From a checkpoint of a small contrastive audio-text model: encoder arch transformer, encoder num experts 8.
Rows from block 8 of the audio encoder, named by matrix and row number. Rows with one number belong to one neuron. Each number is 200 + 20 x the weight over the matrix's rms, rounded and kept within 0 to 999. All counts start at 0.
# fc1: MLP up (encoder.blocks.8.mlp.fc1.weight, 480x160), inputs 0-79
# fc2: MLP down (encoder.blocks.8.mlp.fc2.weight, 160x480, transposed), outputs 0-79
fc1.279,233,182,202,170,193,186,194,216,173,200,170,162,168,164,160,206,223,201,146,196,173,167,237,186,227,224,213,179,211,220,168,225,217,197,168,231,205,201,178,215,210,165,188,236,189,232,210,220,210,230,234,211,206,180,224,184,206,230,188,193,199,160,189,195,167,166,223,181,174,212,202,199,199,192,233,243,188,219,222,171
fc2.279,211,270,151,182,247,208,189,199,174,228,206,161,182,194,201,216,208,192,193,178,190,189,219,220,164,226,172,179,209,181,202,226,188,167,200,155,246,198,207,185,192,181,188,200,210,154,194,235,241,243,196,212,179,187,171,159,193,209,197,225,211,167,193,205,230,219,210,177,166,177,211,217,192,209,203,256,207,222,200,223
fc1.280,180,208,231,196,182,227,216,199,214,180,217,203,185,180,183,189,203,203,183,181,184,207,212,233,203,230,212,205,237,193,209,182,239,201,180,192,212,192,174,172,181,214,208,209,217,211,192,185,222,224,187,219,175,214,200,185,226,191,161,198,190,226,226,200,189,195,173,223,206,218,192,202,197,229,199,167,208,195,218,168
fc2.280,189,164,195,193,227,227,212,187,186,251,242,208,203,175,203,185,204,190,186,212,235,205,206,209,207,178,202,201,186,206,196,224,199,221,181,192,199,189,171,188,206,206,207,190,197,196,186,185,178,185,193,202,177,241,164,217,188,219,203,217,191,214,208,202,200,197,186,224,185,184,199,194,202,199,226,187,170,170,216,198
fc1.281,205,191,204,195,208,184,195,202,203,215,202,189,203,195,182,213,201,207,190,214,198,202,199,201,195,191,194,201,201,185,195,210,200,207,197,185,206,187,198,195,200,194,213,200,193,212,208,193,186,203,203,214,199,196,203,192,200,202,217,197,203,212,194,198,204,200,203,199,202,198,190,210,193,197,191,201,197,193,208,189
fc2.281,196,201,203,217,189,217,205,205,195,202,193,203,209,193,203,198,192,190,199,203,198,193,187,197,200,202,195,209,208,209,188,200,189,202,200,197,202,202,206,214,201,219,211,219,200,192,185,188,211,202,207,202,192,200,202,192,196,202,204,194,198,216,197,196,185,194,194,191,196,198,200,206,198,209,205,202,194,188,199,194
fc1.282,191,197,209,223,195,183,228,203,226,204,187,189,164,214,260,218,175,184,198,159,179,178,224,189,210,225,180,178,175,210,229,202,227,182,147,193,185,193,152,215,156,193,166,175,220,215,211,164,226,168,197,218,205,218,198,197,194,179,192,232,213,168,208,194,240,195,213,186,216,254,221,151,199,175,240,222,220,236,210,229
fc2.282,215,180,177,195,229,195,195,178,186,195,212,191,174,178,223,162,211,188,186,233,155,204,210,197,232,246,159,200,161,226,209,186,218,210,205,185,242,210,210,190,196,226,191,221,183,193,209,201,191,164,224,204,206,190,225,188,182,215,184,206,183,161,167,211,213,241,175,256,202,221,180,171,192,171,170,200,199,221,212,209
fc1.283,188,181,197,205,190,203,212,201,212,198,190,221,193,191,196,177,214,193,227,208,188,198,187,199,183,234,175,169,209,173,211,204,173,218,184,208,194,233,226,211,187,201,232,193,228,181,215,173,186,202,206,223,188,168,190,183,192,205,199,222,218,167,216,259,225,202,197,227,209,185,197,192,189,200,208,166,209,200,245,178
fc2.283,197,205,195,207,181,218,223,199,196,168,177,221,168,194,215,205,177,179,169,198,170,213,178,220,190,213,187,211,205,194,175,199,232,184,220,178,216,183,231,224,207,192,204,220,175,181,170,227,179,225,239,205,195,191,206,253,168,164,220,207,184,177,215,209,225,221,189,210,173,163,228,165,210,224,233,237,229,171,170,176
fc1.284,218,203,231,198,201,203,211,177,261,174,240,213,204,176,175,203,203,180,192,193,173,176,186,214,183,217,197,186,209,218,177,185,209,218,187,187,205,206,225,184,202,209,199,207,210,218,227,214,215,208,188,191,196,189,212,218,204,184,232,216,197,203,229,198,202,199,195,181,171,206,180,198,199,232,209,226,202,181,206,163
fc2.284,180,196,199,233,216,189,206,195,180,193,204,200,203,205,201,172,163,198,172,149,222,150,226,206,197,223,180,155,187,178,190,212,198,152,222,192,147,204,171,183,144,158,202,179,217,221,228,191,241,199,190,205,199,212,219,191,222,205,228,248,215,263,213,242,207,203,207,241,207,176,247,206,239,207,224,204,199,200,233,217
fc1.286,202,203,184,190,229,190,200,214,205,212,218,241,177,191,200,200,214,201,163,205,167,196,197,238,183,181,194,195,202,200,210,220,193,208,190,220,210,199,211,202,183,213,194,173,188,205,179,207,190,230,194,207,169,195,217,218,185,208,189,215,173,227,204,180,178,177,194,145,224,221,243,223,209,187,205,188,212,170,226,195
fc2.286,209,216,209,195,222,199,216,179,192,194,173,206,234,194,190,178,200,226,198,202,171,228,225,209,214,195,164,184,180,222,180,195,229,170,202,172,197,187,206,191,182,201,224,202,192,192,208,232,222,179,205,199,211,202,229,221,187,208,218,203,177,205,207,206,222,237,200,197,248,181,199,229,189,185,217,179,193,199,196,219
fc1.288,184,167,187,201,245,189,215,193,190,182,192,215,181,165,185,206,198,213,198,208,189,209,200,217,241,155,179,178,193,207,225,208,191,181,176,194,210,195,201,207,240,213,193,203,206,206,191,194,199,199,188,178,226,197,211,216,228,237,200,200,164,191,191,204,201,176,197,180,222,172,230,214,229,225,211,199,242,184,254,200
fc2.288,198,199,223,186,216,217,210,200,188,197,151,200,208,223,220,204,185,221,195,204,176,226,221,213,214,180,157,220,186,228,201,190,218,242,199,208,206,183,195,171,183,191,191,193,201,202,235,209,196,192,189,184,191,172,221,199,181,229,171,199,156,218,199,188,229,209,210,185,210,221,199,199,201,188,208,190,227,190,191,216
fc1.289,203,187,196,180,235,201,188,168,193,209,199,181,211,187,197,192,213,196,190,171,190,217,205,205,209,185,224,185,206,206,213,192,207,219,212,178,221,195,197,197,220,194,227,180,211,200,211,219,221,197,223,220,204,197,221,188,193,197,203,185,214,204,194,196,208,227,191,199,193,198,190,202,192,216,190,181,183,178,215,204
fc2.289,195,201,197,208,189,206,194,207,213,203,200,190,212,196,195,218,201,199,218,229,200,205,200,216,210,191,204,220,175,206,167,221,200,187,155,215,212,213,210,215,216,212,171,225,211,199,190,197,194,207,216,202,177,212,174,203,203,218,197,195,201,205,205,189,168,205,197,192,198,174,211,189,218,191,194,227,191,197,187,200
fc1.291,207,201,202,201,202,199,192,199,206,203,198,200,204,205,194,198,194,207,194,202,205,192,201,202,210,196,200,189,205,203,205,205,204,200,197,191,198,198,207,204,199,204,193,193,203,201,209,191,206,200,202,200,194,197,196,207,189,206,215,207,202,214,200,194,201,202,193,196,206,206,195,200,210,193,206,200,195,205,192,206
fc2.291,207,202,200,195,202,201,201,199,209,210,201,196,199,198,195,197,200,196,209,210,192,197,197,202,205,203,200,210,186,207,200,201,207,200,194,205,201,206,208,204,196,196,213,199,211,203,204,209,196,195,184,193,216,187,203,198,209,198,206,184,205,200,208,191,195,197,195,204,198,187,205,216,188,189,207,215,202,196,198,195
fc1.292,199,193,182,217,206,211,186,186,200,208,200,214,214,190,188,195,185,197,222,195,191,202,225,202,213,211,212,195,208,204,199,203,202,207,193,206,199,195,192,207,188,196,204,191,211,202,202,196,204,204,194,196,194,201,193,207,208,194,200,191,199,210,204,203,214,206,203,193,203,214,195,204,207,191,190,201,204,195,187,197
fc2.292,204,203,186,225,226,201,205,211,212,201,208,210,197,204,186,199,182,204,203,194,217,193,225,184,205,202,186,216,191,232,188,186,209,212,177,205,191,189,205,227,219,198,199,200,203,211,191,210,194,205,198,211,195,187,198,226,205,194,213,199,204,198,197,181,201,218,199,205,199,202,192,211,224,182,190,220,189,206,173,192
fc1.293,170,184,221,179,211,209,231,162,216,223,190,208,179,221,193,197,210,199,245,173,191,175,197,208,210,213,199,167,238,216,151,193,200,197,197,222,178,195,228,184,178,192,170,210,190,202,202,221,201,190,158,191,211,195,212,180,177,180,192,202,210,203,206,196,224,198,191,261,218,182,216,204,241,223,182,199,203,200,197,200
fc2.293,198,162,202,184,215,222,207,194,232,221,192,190,177,198,194,172,222,233,193,221,201,224,222,224,189,159,205,157,210,180,204,164,178,178,220,212,208,214,223,203,179,222,207,208,185,196,186,210,204,166,197,189,183,188,205,162,192,174,188,210,182,194,213,221,217,203,221,201,159,197,203,192,217,227,243,212,200,212,216,233
fc1.295,213,194,179,206,197,208,195,193,201,209,198,207,211,201,185,206,193,208,211,195,197,197,219,196,216,204,198,202,211,209,191,202,203,198,193,206,193,204,197,194,184,200,191,189,203,205,217,194,201,189,197,214,199,213,192,215,200,202,203,218,202,224,206,185,196,205,199,199,202,208,190,199,212,184,208,205,197,198,195,206
fc2.295,206,214,181,220,206,202,183,204,215,197,203,225,210,198,200,173,189,213,192,223,218,201,226,180,225,217,211,213,174,230,191,211,216,216,183,193,190,198,183,224,205,216,205,197,189,199,213,203,205,198,198,206,193,184,183,227,194,193,206,205,195,218,200,196,199,220,181,207,199,211,201,205,218,186,181,200,183,200,164,208
fc1.296,211,195,213,199,200,202,201,223,185,216,184,213,203,211,188,239,189,236,194,194,221,179,194,238,203,256,220,184,217,194,202,203,195,183,209,156,196,210,246,186,186,185,212,191,235,205,236,164,221,194,206,198,214,237,185,173,164,161,228,224,216,205,181,192,209,224,218,210,189,191,214,188,191,201,251,197,193,186,199,198
fc2.296,205,216,223,149,198,206,203,178,187,207,221,195,192,213,219,199,202,250,172,207,190,219,176,240,187,224,218,196,175,191,230,175,166,180,236,181,177,199,179,137,158,203,194,203,181,199,176,219,199,200,175,206,198,218,194,166,197,214,184,177,246,200,170,176,219,200,221,224,218,174,196,209,187,207,230,189,195,195,229,202
fc1.298,197,206,201,203,172,190,235,200,214,180,191,196,160,190,146,228,192,203,189,230,198,213,245,223,223,223,174,187,200,153,181,211,205,190,193,183,196,190,238,244,208,194,209,236,214,216,198,199,194,211,210,167,179,201,221,171,189,195,156,203,184,178,219,183,198,200,211,203,219,182,194,215,205,218,188,167,204,207,216,157
fc2.298,199,204,200,198,217,191,233,198,186,172,203,189,195,191,196,238,182,179,200,206,198,215,190,201,185,192,252,199,192,199,206,191,198,174,198,208,190,192,208,234,234,220,216,186,217,194,196,224,204,190,198,190,160,176,175,205,190,231,208,214,225,207,207,186,207,186,184,226,210,235,213,192,220,198,213,199,206,194,197,192
fc1.299,208,224,212,216,221,221,183,182,235,176,244,152,190,186,195,189,199,198,208,196,178,154,191,234,160,172,181,183,215,197,196,152,193,220,223,152,217,174,212,184,135,233,187,176,200,192,260,183,224,214,201,196,211,172,183,233,162,232,146,152,190,181,215,224,231,175,200,216,223,248,180,212,191,197,209,187,191,234,228,240
fc2.299,200,164,206,179,187,190,194,142,223,169,213,201,230,221,169,155,188,194,212,178,199,208,191,202,174,182,154,171,183,234,183,173,208,173,193,182,204,231,206,242,232,219,171,207,201,187,212,234,202,200,216,182,204,186,159,173,178,223,205,213,173,212,214,258,199,209,218,171,215,210,216,202,221,219,199,211,178,244,212,193
fc1.300,166,201,199,213,214,223,218,219,214,248,226,180,211,220,198,171,174,216,172,204,138,247,168,263,204,198,169,209,202,210,180,216,164,222,169,194,218,188,200,176,198,197,197,193,198,210,175,199,201,225,131,213,185,172,229,207,177,201,222,218,176,198,192,207,180,197,230,222,226,231,204,184,228,200,238,203,206,192,233,238
fc2.300,238,185,196,219,182,178,181,199,199,164,211,202,200,174,204,203,163,180,190,168,186,211,214,223,187,202,164,221,207,218,222,189,219,183,201,176,211,199,172,200,225,181,226,204,189,191,186,200,206,203,225,223,211,239,213,228,196,213,208,197,198,210,187,196,241,210,226,231,216,244,210,177,178,191,192,210,186,206,213,191
fc1.301,202,203,197,198,197,193,203,208,201,202,213,189,198,191,192,196,197,209,199,207,197,199,201,198,208,214,194,203,202,208,204,199,201,208,196,196,204,201,201,193,198,200,192,197,202,201,192,192,206,203,195,196,190,200,199,212,198,195,201,203,209,211,210,196,209,202,196,192,211,213,200,202,206,188,209,190,187,200,207,203
fc2.301,202,198,201,208,205,206,201,189,203,206,193,208,194,211,197,204,207,201,201,199,200,204,202,195,194,186,210,194,197,212,187,208,209,199,200,205,207,203,196,219,213,200,207,200,194,198,206,205,196,193,195,199,207,193,217,201,202,196,196,197,199,196,201,209,194,196,180,200,189,200,195,202,187,188,182,203,202,190,186,194
fc1.302,168,221,237,183,168,228,165,165,197,194,210,217,183,162,204,191,243,159,167,143,245,206,229,170,164,244,208,217,209,209,229,159,195,223,109,157,205,181,228,143,175,191,246,192,202,240,258,168,197,220,204,207,190,227,185,200,236,196,198,207,180,224,202,180,242,214,219,230,203,232,185,182,222,233,243,216,205,174,235,155
fc2.302,173,166,188,194,236,196,215,149,188,243,187,179,245,197,162,161,193,209,167,206,216,184,193,167,196,193,183,154,171,210,188,223,213,193,220,231,163,224,176,185,181,174,173,228,206,202,184,219,244,177,159,225,192,173,201,191,227,166,229,244,206,222,151,212,222,148,199,246,165,164,189,200,231,240,201,197,139,178,216,280
fc1.303,186,197,208,191,193,197,200,171,186,193,183,205,205,213,184,199,206,186,185,176,219,191,203,223,187,236,193,181,187,204,209,219,235,188,187,208,194,193,208,204,207,198,199,193,211,201,198,190,221,208,195,188,214,202,218,209,214,200,178,167,201,205,205,190,200,196,214,213,209,201,221,185,198,188,198,208,200,197,218,191
fc2.303,196,212,184,169,259,184,216,178,237,210,207,200,193,189,216,214,211,203,231,207,222,198,183,197,186,200,216,237,195,208,171,234,186,212,201,193,211,174,204,212,174,210,193,207,203,192,193,197,219,203,205,198,190,229,209,206,211,191,191,190,220,194,201,205,183,182,190,217,189,204,209,227,187,227,199,192,165,204,190,193