config = dict(
    encoder_bias='none',
    encoder_pooling='mean',
    text_encoder_shared_expert=True,
    steps=4200,
)
Rows from block 8 of the audio encoder of a small contrastive audio-text model, named by matrix and row number. Rows with one number belong to one neuron. Each number is 128 + 24 x the weight over its row's rms, rounded and kept within 0 to 255. All counts start at 0. Numbers have three digits each.
After each neuron's rows are labels from the 100 clips, of 14848, where the neuron reaches its highest value: "loudest" is the band of the loudest frequency at the time of the peak. Only what is clearly more common there than usual is listed. The data: short read English sentences (LibriTTS-R). In brackets: how many of the 100.
# fc1: MLP up (encoder.blocks.8.mlp.fc1.weight, 480x160), inputs 80-159
# fc2: MLP down (encoder.blocks.8.mlp.fc2.weight, 160x480, transposed), outputs 80-159

fc1.65:086113138173100086089148151091118148126127089120081099109139097104157117159111108101113139187116111112118177158135144149122174123095147105104119147124156149201122150122113142145098146119113160149138165152146090129126090133116166099110170142
fc2.65:125144075131123159121151116152122134113090162112162118091190124095144102089104091110145138176141116141089118124094091120112159125150184107111134116123104146074154153150142157097111139132132155122114139127144123150138103122111111118108145094
loudest: 2000 to 4000 Hz (52); 4000 to 8000 Hz (46)

fc1.136:136157145129133073136104086143101143118183135092095163123133149157154162135073137127150136157169155125124137167114101121136135144150170109131092140104129148094130133145160163121081150110082131097129111132089099130156124091129126105148094115
fc2.136:131161156121118084144112116122153098148142106105132146123151116125162127134135140132172140116162117068142130138133109127146103097155173134175147115104132151061128133120111113116119136160119140131161112152154137120131150180131126129140120101
loudest: 250 to 500 Hz (33)

fc1.310:129154120153150162154138160077107070125145173111107146137124102134113104128105116150093126124116151075135145100149092133125115107115113094128149138140118153082169152181094133120088134143129106133111179121142124088126184116115135106166142131
fc2.310:133147158128126126137126129109092120121148067103145125142153105116100154128151112138083137142099128147155140138092126116127118117104162103105159083141156149146139133135138125156124169123143136139164092164130142129166114119133124113128135149
loudest: 2000 to 4000 Hz (93)

fc1.395:137152137110151118102125120195092126130125118151161117168110154118138108137118148102112130086127121115123147138122139088082139111113137082165124115191156128106119122129178107109108097155096118147141178130120163126118139106124088121111127139
fc2.395:151126161108142177136115074127111143136109110098169151133121113179147131118140163126142105103102128147078129139178109123074120151124134104119115148139160124112103157112188126107149145150134154163149141139144168136097118153145154133126112132
loudest: 250 to 500 Hz (30)

fc1.216:165174095134156134136143127140089112139152146097074083136124116136111114129121133143105099163123128182125141176128098131119094107109116111130120136136127131169147113114133146100096123139133160098126126140140140130138140141122162166122136120
fc2.216:126129142129099097146115113123101178103090114144095113135121148082123111098132127108078127095133132128164173134118123160136089170140124114124144166107112136159101148142132104122134126157114096101125112127157178162114154133125123159100187141
loudest: 4000 to 8000 Hz (58); 2000 to 4000 Hz (32)

fc1.151:121149148110136098113128136141078124143119115106179106148116135136138118145117130087107140125131136139122158113142172114063158113108141044122138143161107127134099159100135098097151101137150113111110145090108123162111151157139144096099180136
fc2.151:103125130073121134157137127120161114123131124124106160119142058111129088122118077138145097119146188089120120200126166142129140168162146104128072176149142128100085103102152110111126106145113145178125135157169150105103154132149102148093125134
loudest: 250 to 500 Hz (41)

fc1.288:137161121098122143154150148095164139124149145108151110122106112151097123140104132108070123097148125083146144108132089147111115125125120130125149124068170125129164158173107146145089117106131111126150146167122090133156127103126112096142116136
fc2.288:119113146143133124136067134144131118154140130120078105113119088192123124108131129119143114134120143162082127148115123145167101169103115147148160121123102136172153093072153102135161150142156121096137117113095170151130107139134123121095108121
loudest: 2000 to 4000 Hz (93)

fc1.305:103159115154131139115142148109123128119099131144103140118097123064143129057148125141109139150117097140117125114088112136122161130131146132117119134114114112157136134173150168124143113119144093177138157121156143083140158179148136112138113165
fc2.305:115119124116174145150120148120118147137120138082137123100071149155137159113159111169108141147097112118125123128129114107117124103128079122131167092103167116126125146081148141131139127127160119151095099134139122141087109095161135118174143119
loudest: 1000 to 2000 Hz (41)

fc1.252:147152143132173101158146156107156133084136112123097062117151139101114140157172141180181159121124143145155170115143123131140150125126103152132102088139124150115138123127160153170106163167097122123100122132107128088089101126125086121117112153
fc2.252:124157098148177097158135130163115147133120134134135105130160143100114123138131167128080087153141134124145145140078114141090135162135124146098110096119152154086087171156128099149119135123144130163086153123133124074161166141134130144155127108
loudest: 500 to 1000 Hz (43)

fc1.37:130143080129150102131119100113140115084138074128110153143137141132138110167170151132132129097127158141166127127144142156134134163107110137155091082137115154103131168147145125120105114165112137143057152128157113118103087103132117126131202154
fc2.37:140100144163132129161123134151112126123140131110148099119105130154106089133128128122139102159143192141169110134143116152095102122149075109145125149118107169120147147105109166129158139128131105112150135120111135120123147115093080151141167118
loudest: 500 to 1000 Hz (27)

fc1.15:144089149176141117177092179131132110139135098145121167101137136136140134118149117139141134146103125072152157142147086058132140123124103109104098107131118161138136166151154137134094131139131141148106130080133101139192125132119132135153146124
fc2.15:117173108118109137136158137156097154173132158135141120141096123142115124136120098071128151127128154150147100140138136125121116133089113146117128153103117153142159176112105175129167089095115094138147119151149156113102083120097153107106146111
loudest: 2000 to 4000 Hz (92)

fc1.410:120125145175135121113138110095109147105117103149172093113194143067115141151110147098145167119145118125148107183072113113123108156137097092201158106136145161112150134104102165103126112128110121146101127134109093149148122102152143108114157127
fc2.410:151160179118124096152144125134119106110109125129160110106114129132146122135122112113140139133156103134169126117097103146152110171142121154142096129151118119165115137095131068110127096100093152169151157105141156080141143095121116095143113093
loudest: 250 to 500 Hz (33)

fc1.387:105120143107156140081097165095110131141149133119107132163096139098151123159096150101161064114158087115176114127122103166101120141122101110137115086157156141113125168137132130135088159136135083160113140139165132137097129143149092147152118085
fc2.387:101155154123089111153148132135137122109111127140117129125155131137173128182136124139122155172105152125128115135152104126135136104085166102097132078167145141118127134157125111092185122162104101135195133141103107102150142150078141146087137164
loudest: 250 to 500 Hz (33)

fc1.150:151126123131149136171099152101120091115155175112107126088107128107105152135113120113084160088126167107134153118121117142087118069101167086139145132108129166116159179177156139135126067119128114137142154128136093138124168123116134109169148164
fc2.150:159139141116120130103100128120145110097133105115103112125153151147109112106151132120101111119160142142123126140137111123142071137101151124162121113113091118126161131154152115125192098125137179135117156141131165173145113159171125130114113127
loudest: 2000 to 4000 Hz (76)

fc1.300:119135167107140135128105144101132154106168151145115069097157116095141133154117117118059157149097158126096154139135158112114126127149138131120121105123165127147129155111134084124136091114109107144105151114170084132137107135147150092120135121
fc2.300:122126152138135136125137106105135136141106106124125123140084095133127109106123122125124113138130151154140137121154082137104187156137130095153110121161167082106171105149079160111090094113192132171101133147144128132090095126126092117094147110
loudest: 2000 to 4000 Hz (73)

fc1.218:146132137127155111137113147130130136129159151161118105102114089120117146150113150148128151119177127126139124081135137134108145132135138096131083138120121150083195139119129061122155138134140114145183139146151089070146113115092115094109138141
fc2.218:153122141113139134152136082118132162134140165154091062161148115110122147116142131145121135167137118128129176108143177163139127119170090079144130112139137118068150136128079107119125149090105116104149113078102133128138106177085156165105118144
loudest: 250 to 500 Hz (37)

fc1.220:155088144136129128128118127147151195110149172087122102154133129105113127118146111101136153156117093154197105128141114118098161142151141121137142079144163134137134094122125132141120142162156122117129111133148139115137166151108105126167131159
fc2.220:082185127133116070152102153148138072132174128128093146146159122123128139134124143121141129083138146154126072159114141126138145111122149071086130122073118147152111138163107143169109150107125129144070138086100116097158144155115112117108117160
loudest: 250 to 500 Hz (38)

fc1.154:144153138102138142120139162106116139109131133104143145100106143129143125128075139121139105146150175114104137133118114085106152087168118072133087128148094139108150147091131077154135110090127119126110123148169124152157146132111125091144165112
fc2.154:129092151111135108150080117159114127147114093155105148122117129138130125124111129158130107086125153111127109115151109148145127109134067116099117082151132151113108144146162134141136118155091150121113147143124123122180123121136108129127151129
loudest: 2000 to 4000 Hz (78)

fc1.250:160164094157114136150111135130107112111187159137110102163111141115140132086130093122134152126142084125122159130156107127119136111121169142120178098138087117100134114129116170140156100125115146118125145088128135138113133109119081117108100151
fc2.250:095100124099164079149105122134145175144146118102114143128161127124102147155180168103139141113090127125115138134125109111162135145127072149150131150125144129167086146101151101124129135099112148162058091139127121132168087101117132140139136130
loudest: 250 to 500 Hz (38)

fc1.336:107109132100151128131133128070113110176087164128100118130180165160145145147128103166126138186143148147106123110095162116115127152116148100141117111114105088087140112076126096162093084135147130152135113114126105095111141155122115119167124107
fc2.336:174138109137124099133139113139137121139140132133139132175112123109083116163148129138157114118104123127070079120124085119146117177151160101063101153115110108152162103114150152156150139121122095100163124115121144122170096128092132175150135153
loudest: 250 to 500 Hz (38)

fc1.407:097126127135098129072165129092085126168140128113156150136093134114121110137104158116150109131133134098115150128155091151140170132143116121132145094115098127123173123175131139158129089132111181140159129126145123112138105115144179132203092167
fc2.407:124136131139114131132127084164079108109128119131142104124129100098107168110135153112101137121119123140085139146139154106130123116155091125157108107115123129136105133184125151118081159098172138159090133131106177143149111116118135138144099133
loudest: 1000 to 2000 Hz (31)

fc1.20:134154095148097132134132101116128138143131117107142127146081170114166146126125105104145128171148115150167149154170122146125154119117152108097156066115111134081126122082118156099125091108139159135105121157137093129144144131122101152125100115
fc2.20:120148120111113083136110100156165124118112175125111136108126108167051133121147137126148126115126145132135119127140134130113140125142141126207119106146124118125111102111168123146120141140079084062140161097122154155172122131145142102119142160
loudest: 250 to 500 Hz (32)

fc1.4:117152167137139151138150145140133147151109089111140079151134179124130142099103119108107157116160099149116131116153127115140127103114109092140107124093119196126107160092138177142141139133129141076118110073123156135107147113145081110096099161
fc2.4:127177105147145147120102192122121179176134138155123117120115136098117109116122180147130087124110134143105102153115110145143155147102102148117128148120101098126131112055139143124149065115157144146131130149125111087131114139121134156137145123
loudest: 500 to 1000 Hz (36)

fc1.462:153171156100111153107100136148152221128135116143141131119142140124128116154092113109124088108139094151123129171127146099128150091133097138111109116137166146127152182110119166155147168102121087083120138116110134151082140111106090144175137143
fc2.462:113206126115143162106086148069118145144170164157121103113145097116141122129126183111145129133140163182111115109096100168160124095104158094119107130130134111158104133106125140150148126129124093102107084115125119121131107129144148112114124114
loudest: 500 to 1000 Hz (31)

fc1.233:115144134172136114110113150099138091090158124129150117128135049143117133178158145138161116139095136074127094100139110107139169120107092114108111188110140117106131096113155129137090134148103137137150162152094105129140156152137157151151151133
fc2.233:150121150172118135079108149123152079068120106142151107133131104132113170176141111121128122142121133140185152152136123150151085114096105167134148199105096127086141078140144145126154110126124136116149143098118114108129156144120151141136129132
loudest: 2000 to 4000 Hz (36)

fc1.437:110113086135135112139103086144133142123109117141127159083107110142155139123112137093146090144118091169160128129143153103104180132133138106091107094145160083144120088136096117138092154147136118133118124108127129126093139144168142133166108131
fc2.437:135085110151146127173101121157136153112114129146143114098146164173128098151115128160103135126099117099155166131161123090147155133141162115136100135165105120132125135123159153101143116210142085136118102151105161125176084098098146077153132136
loudest: 4000 to 8000 Hz (95)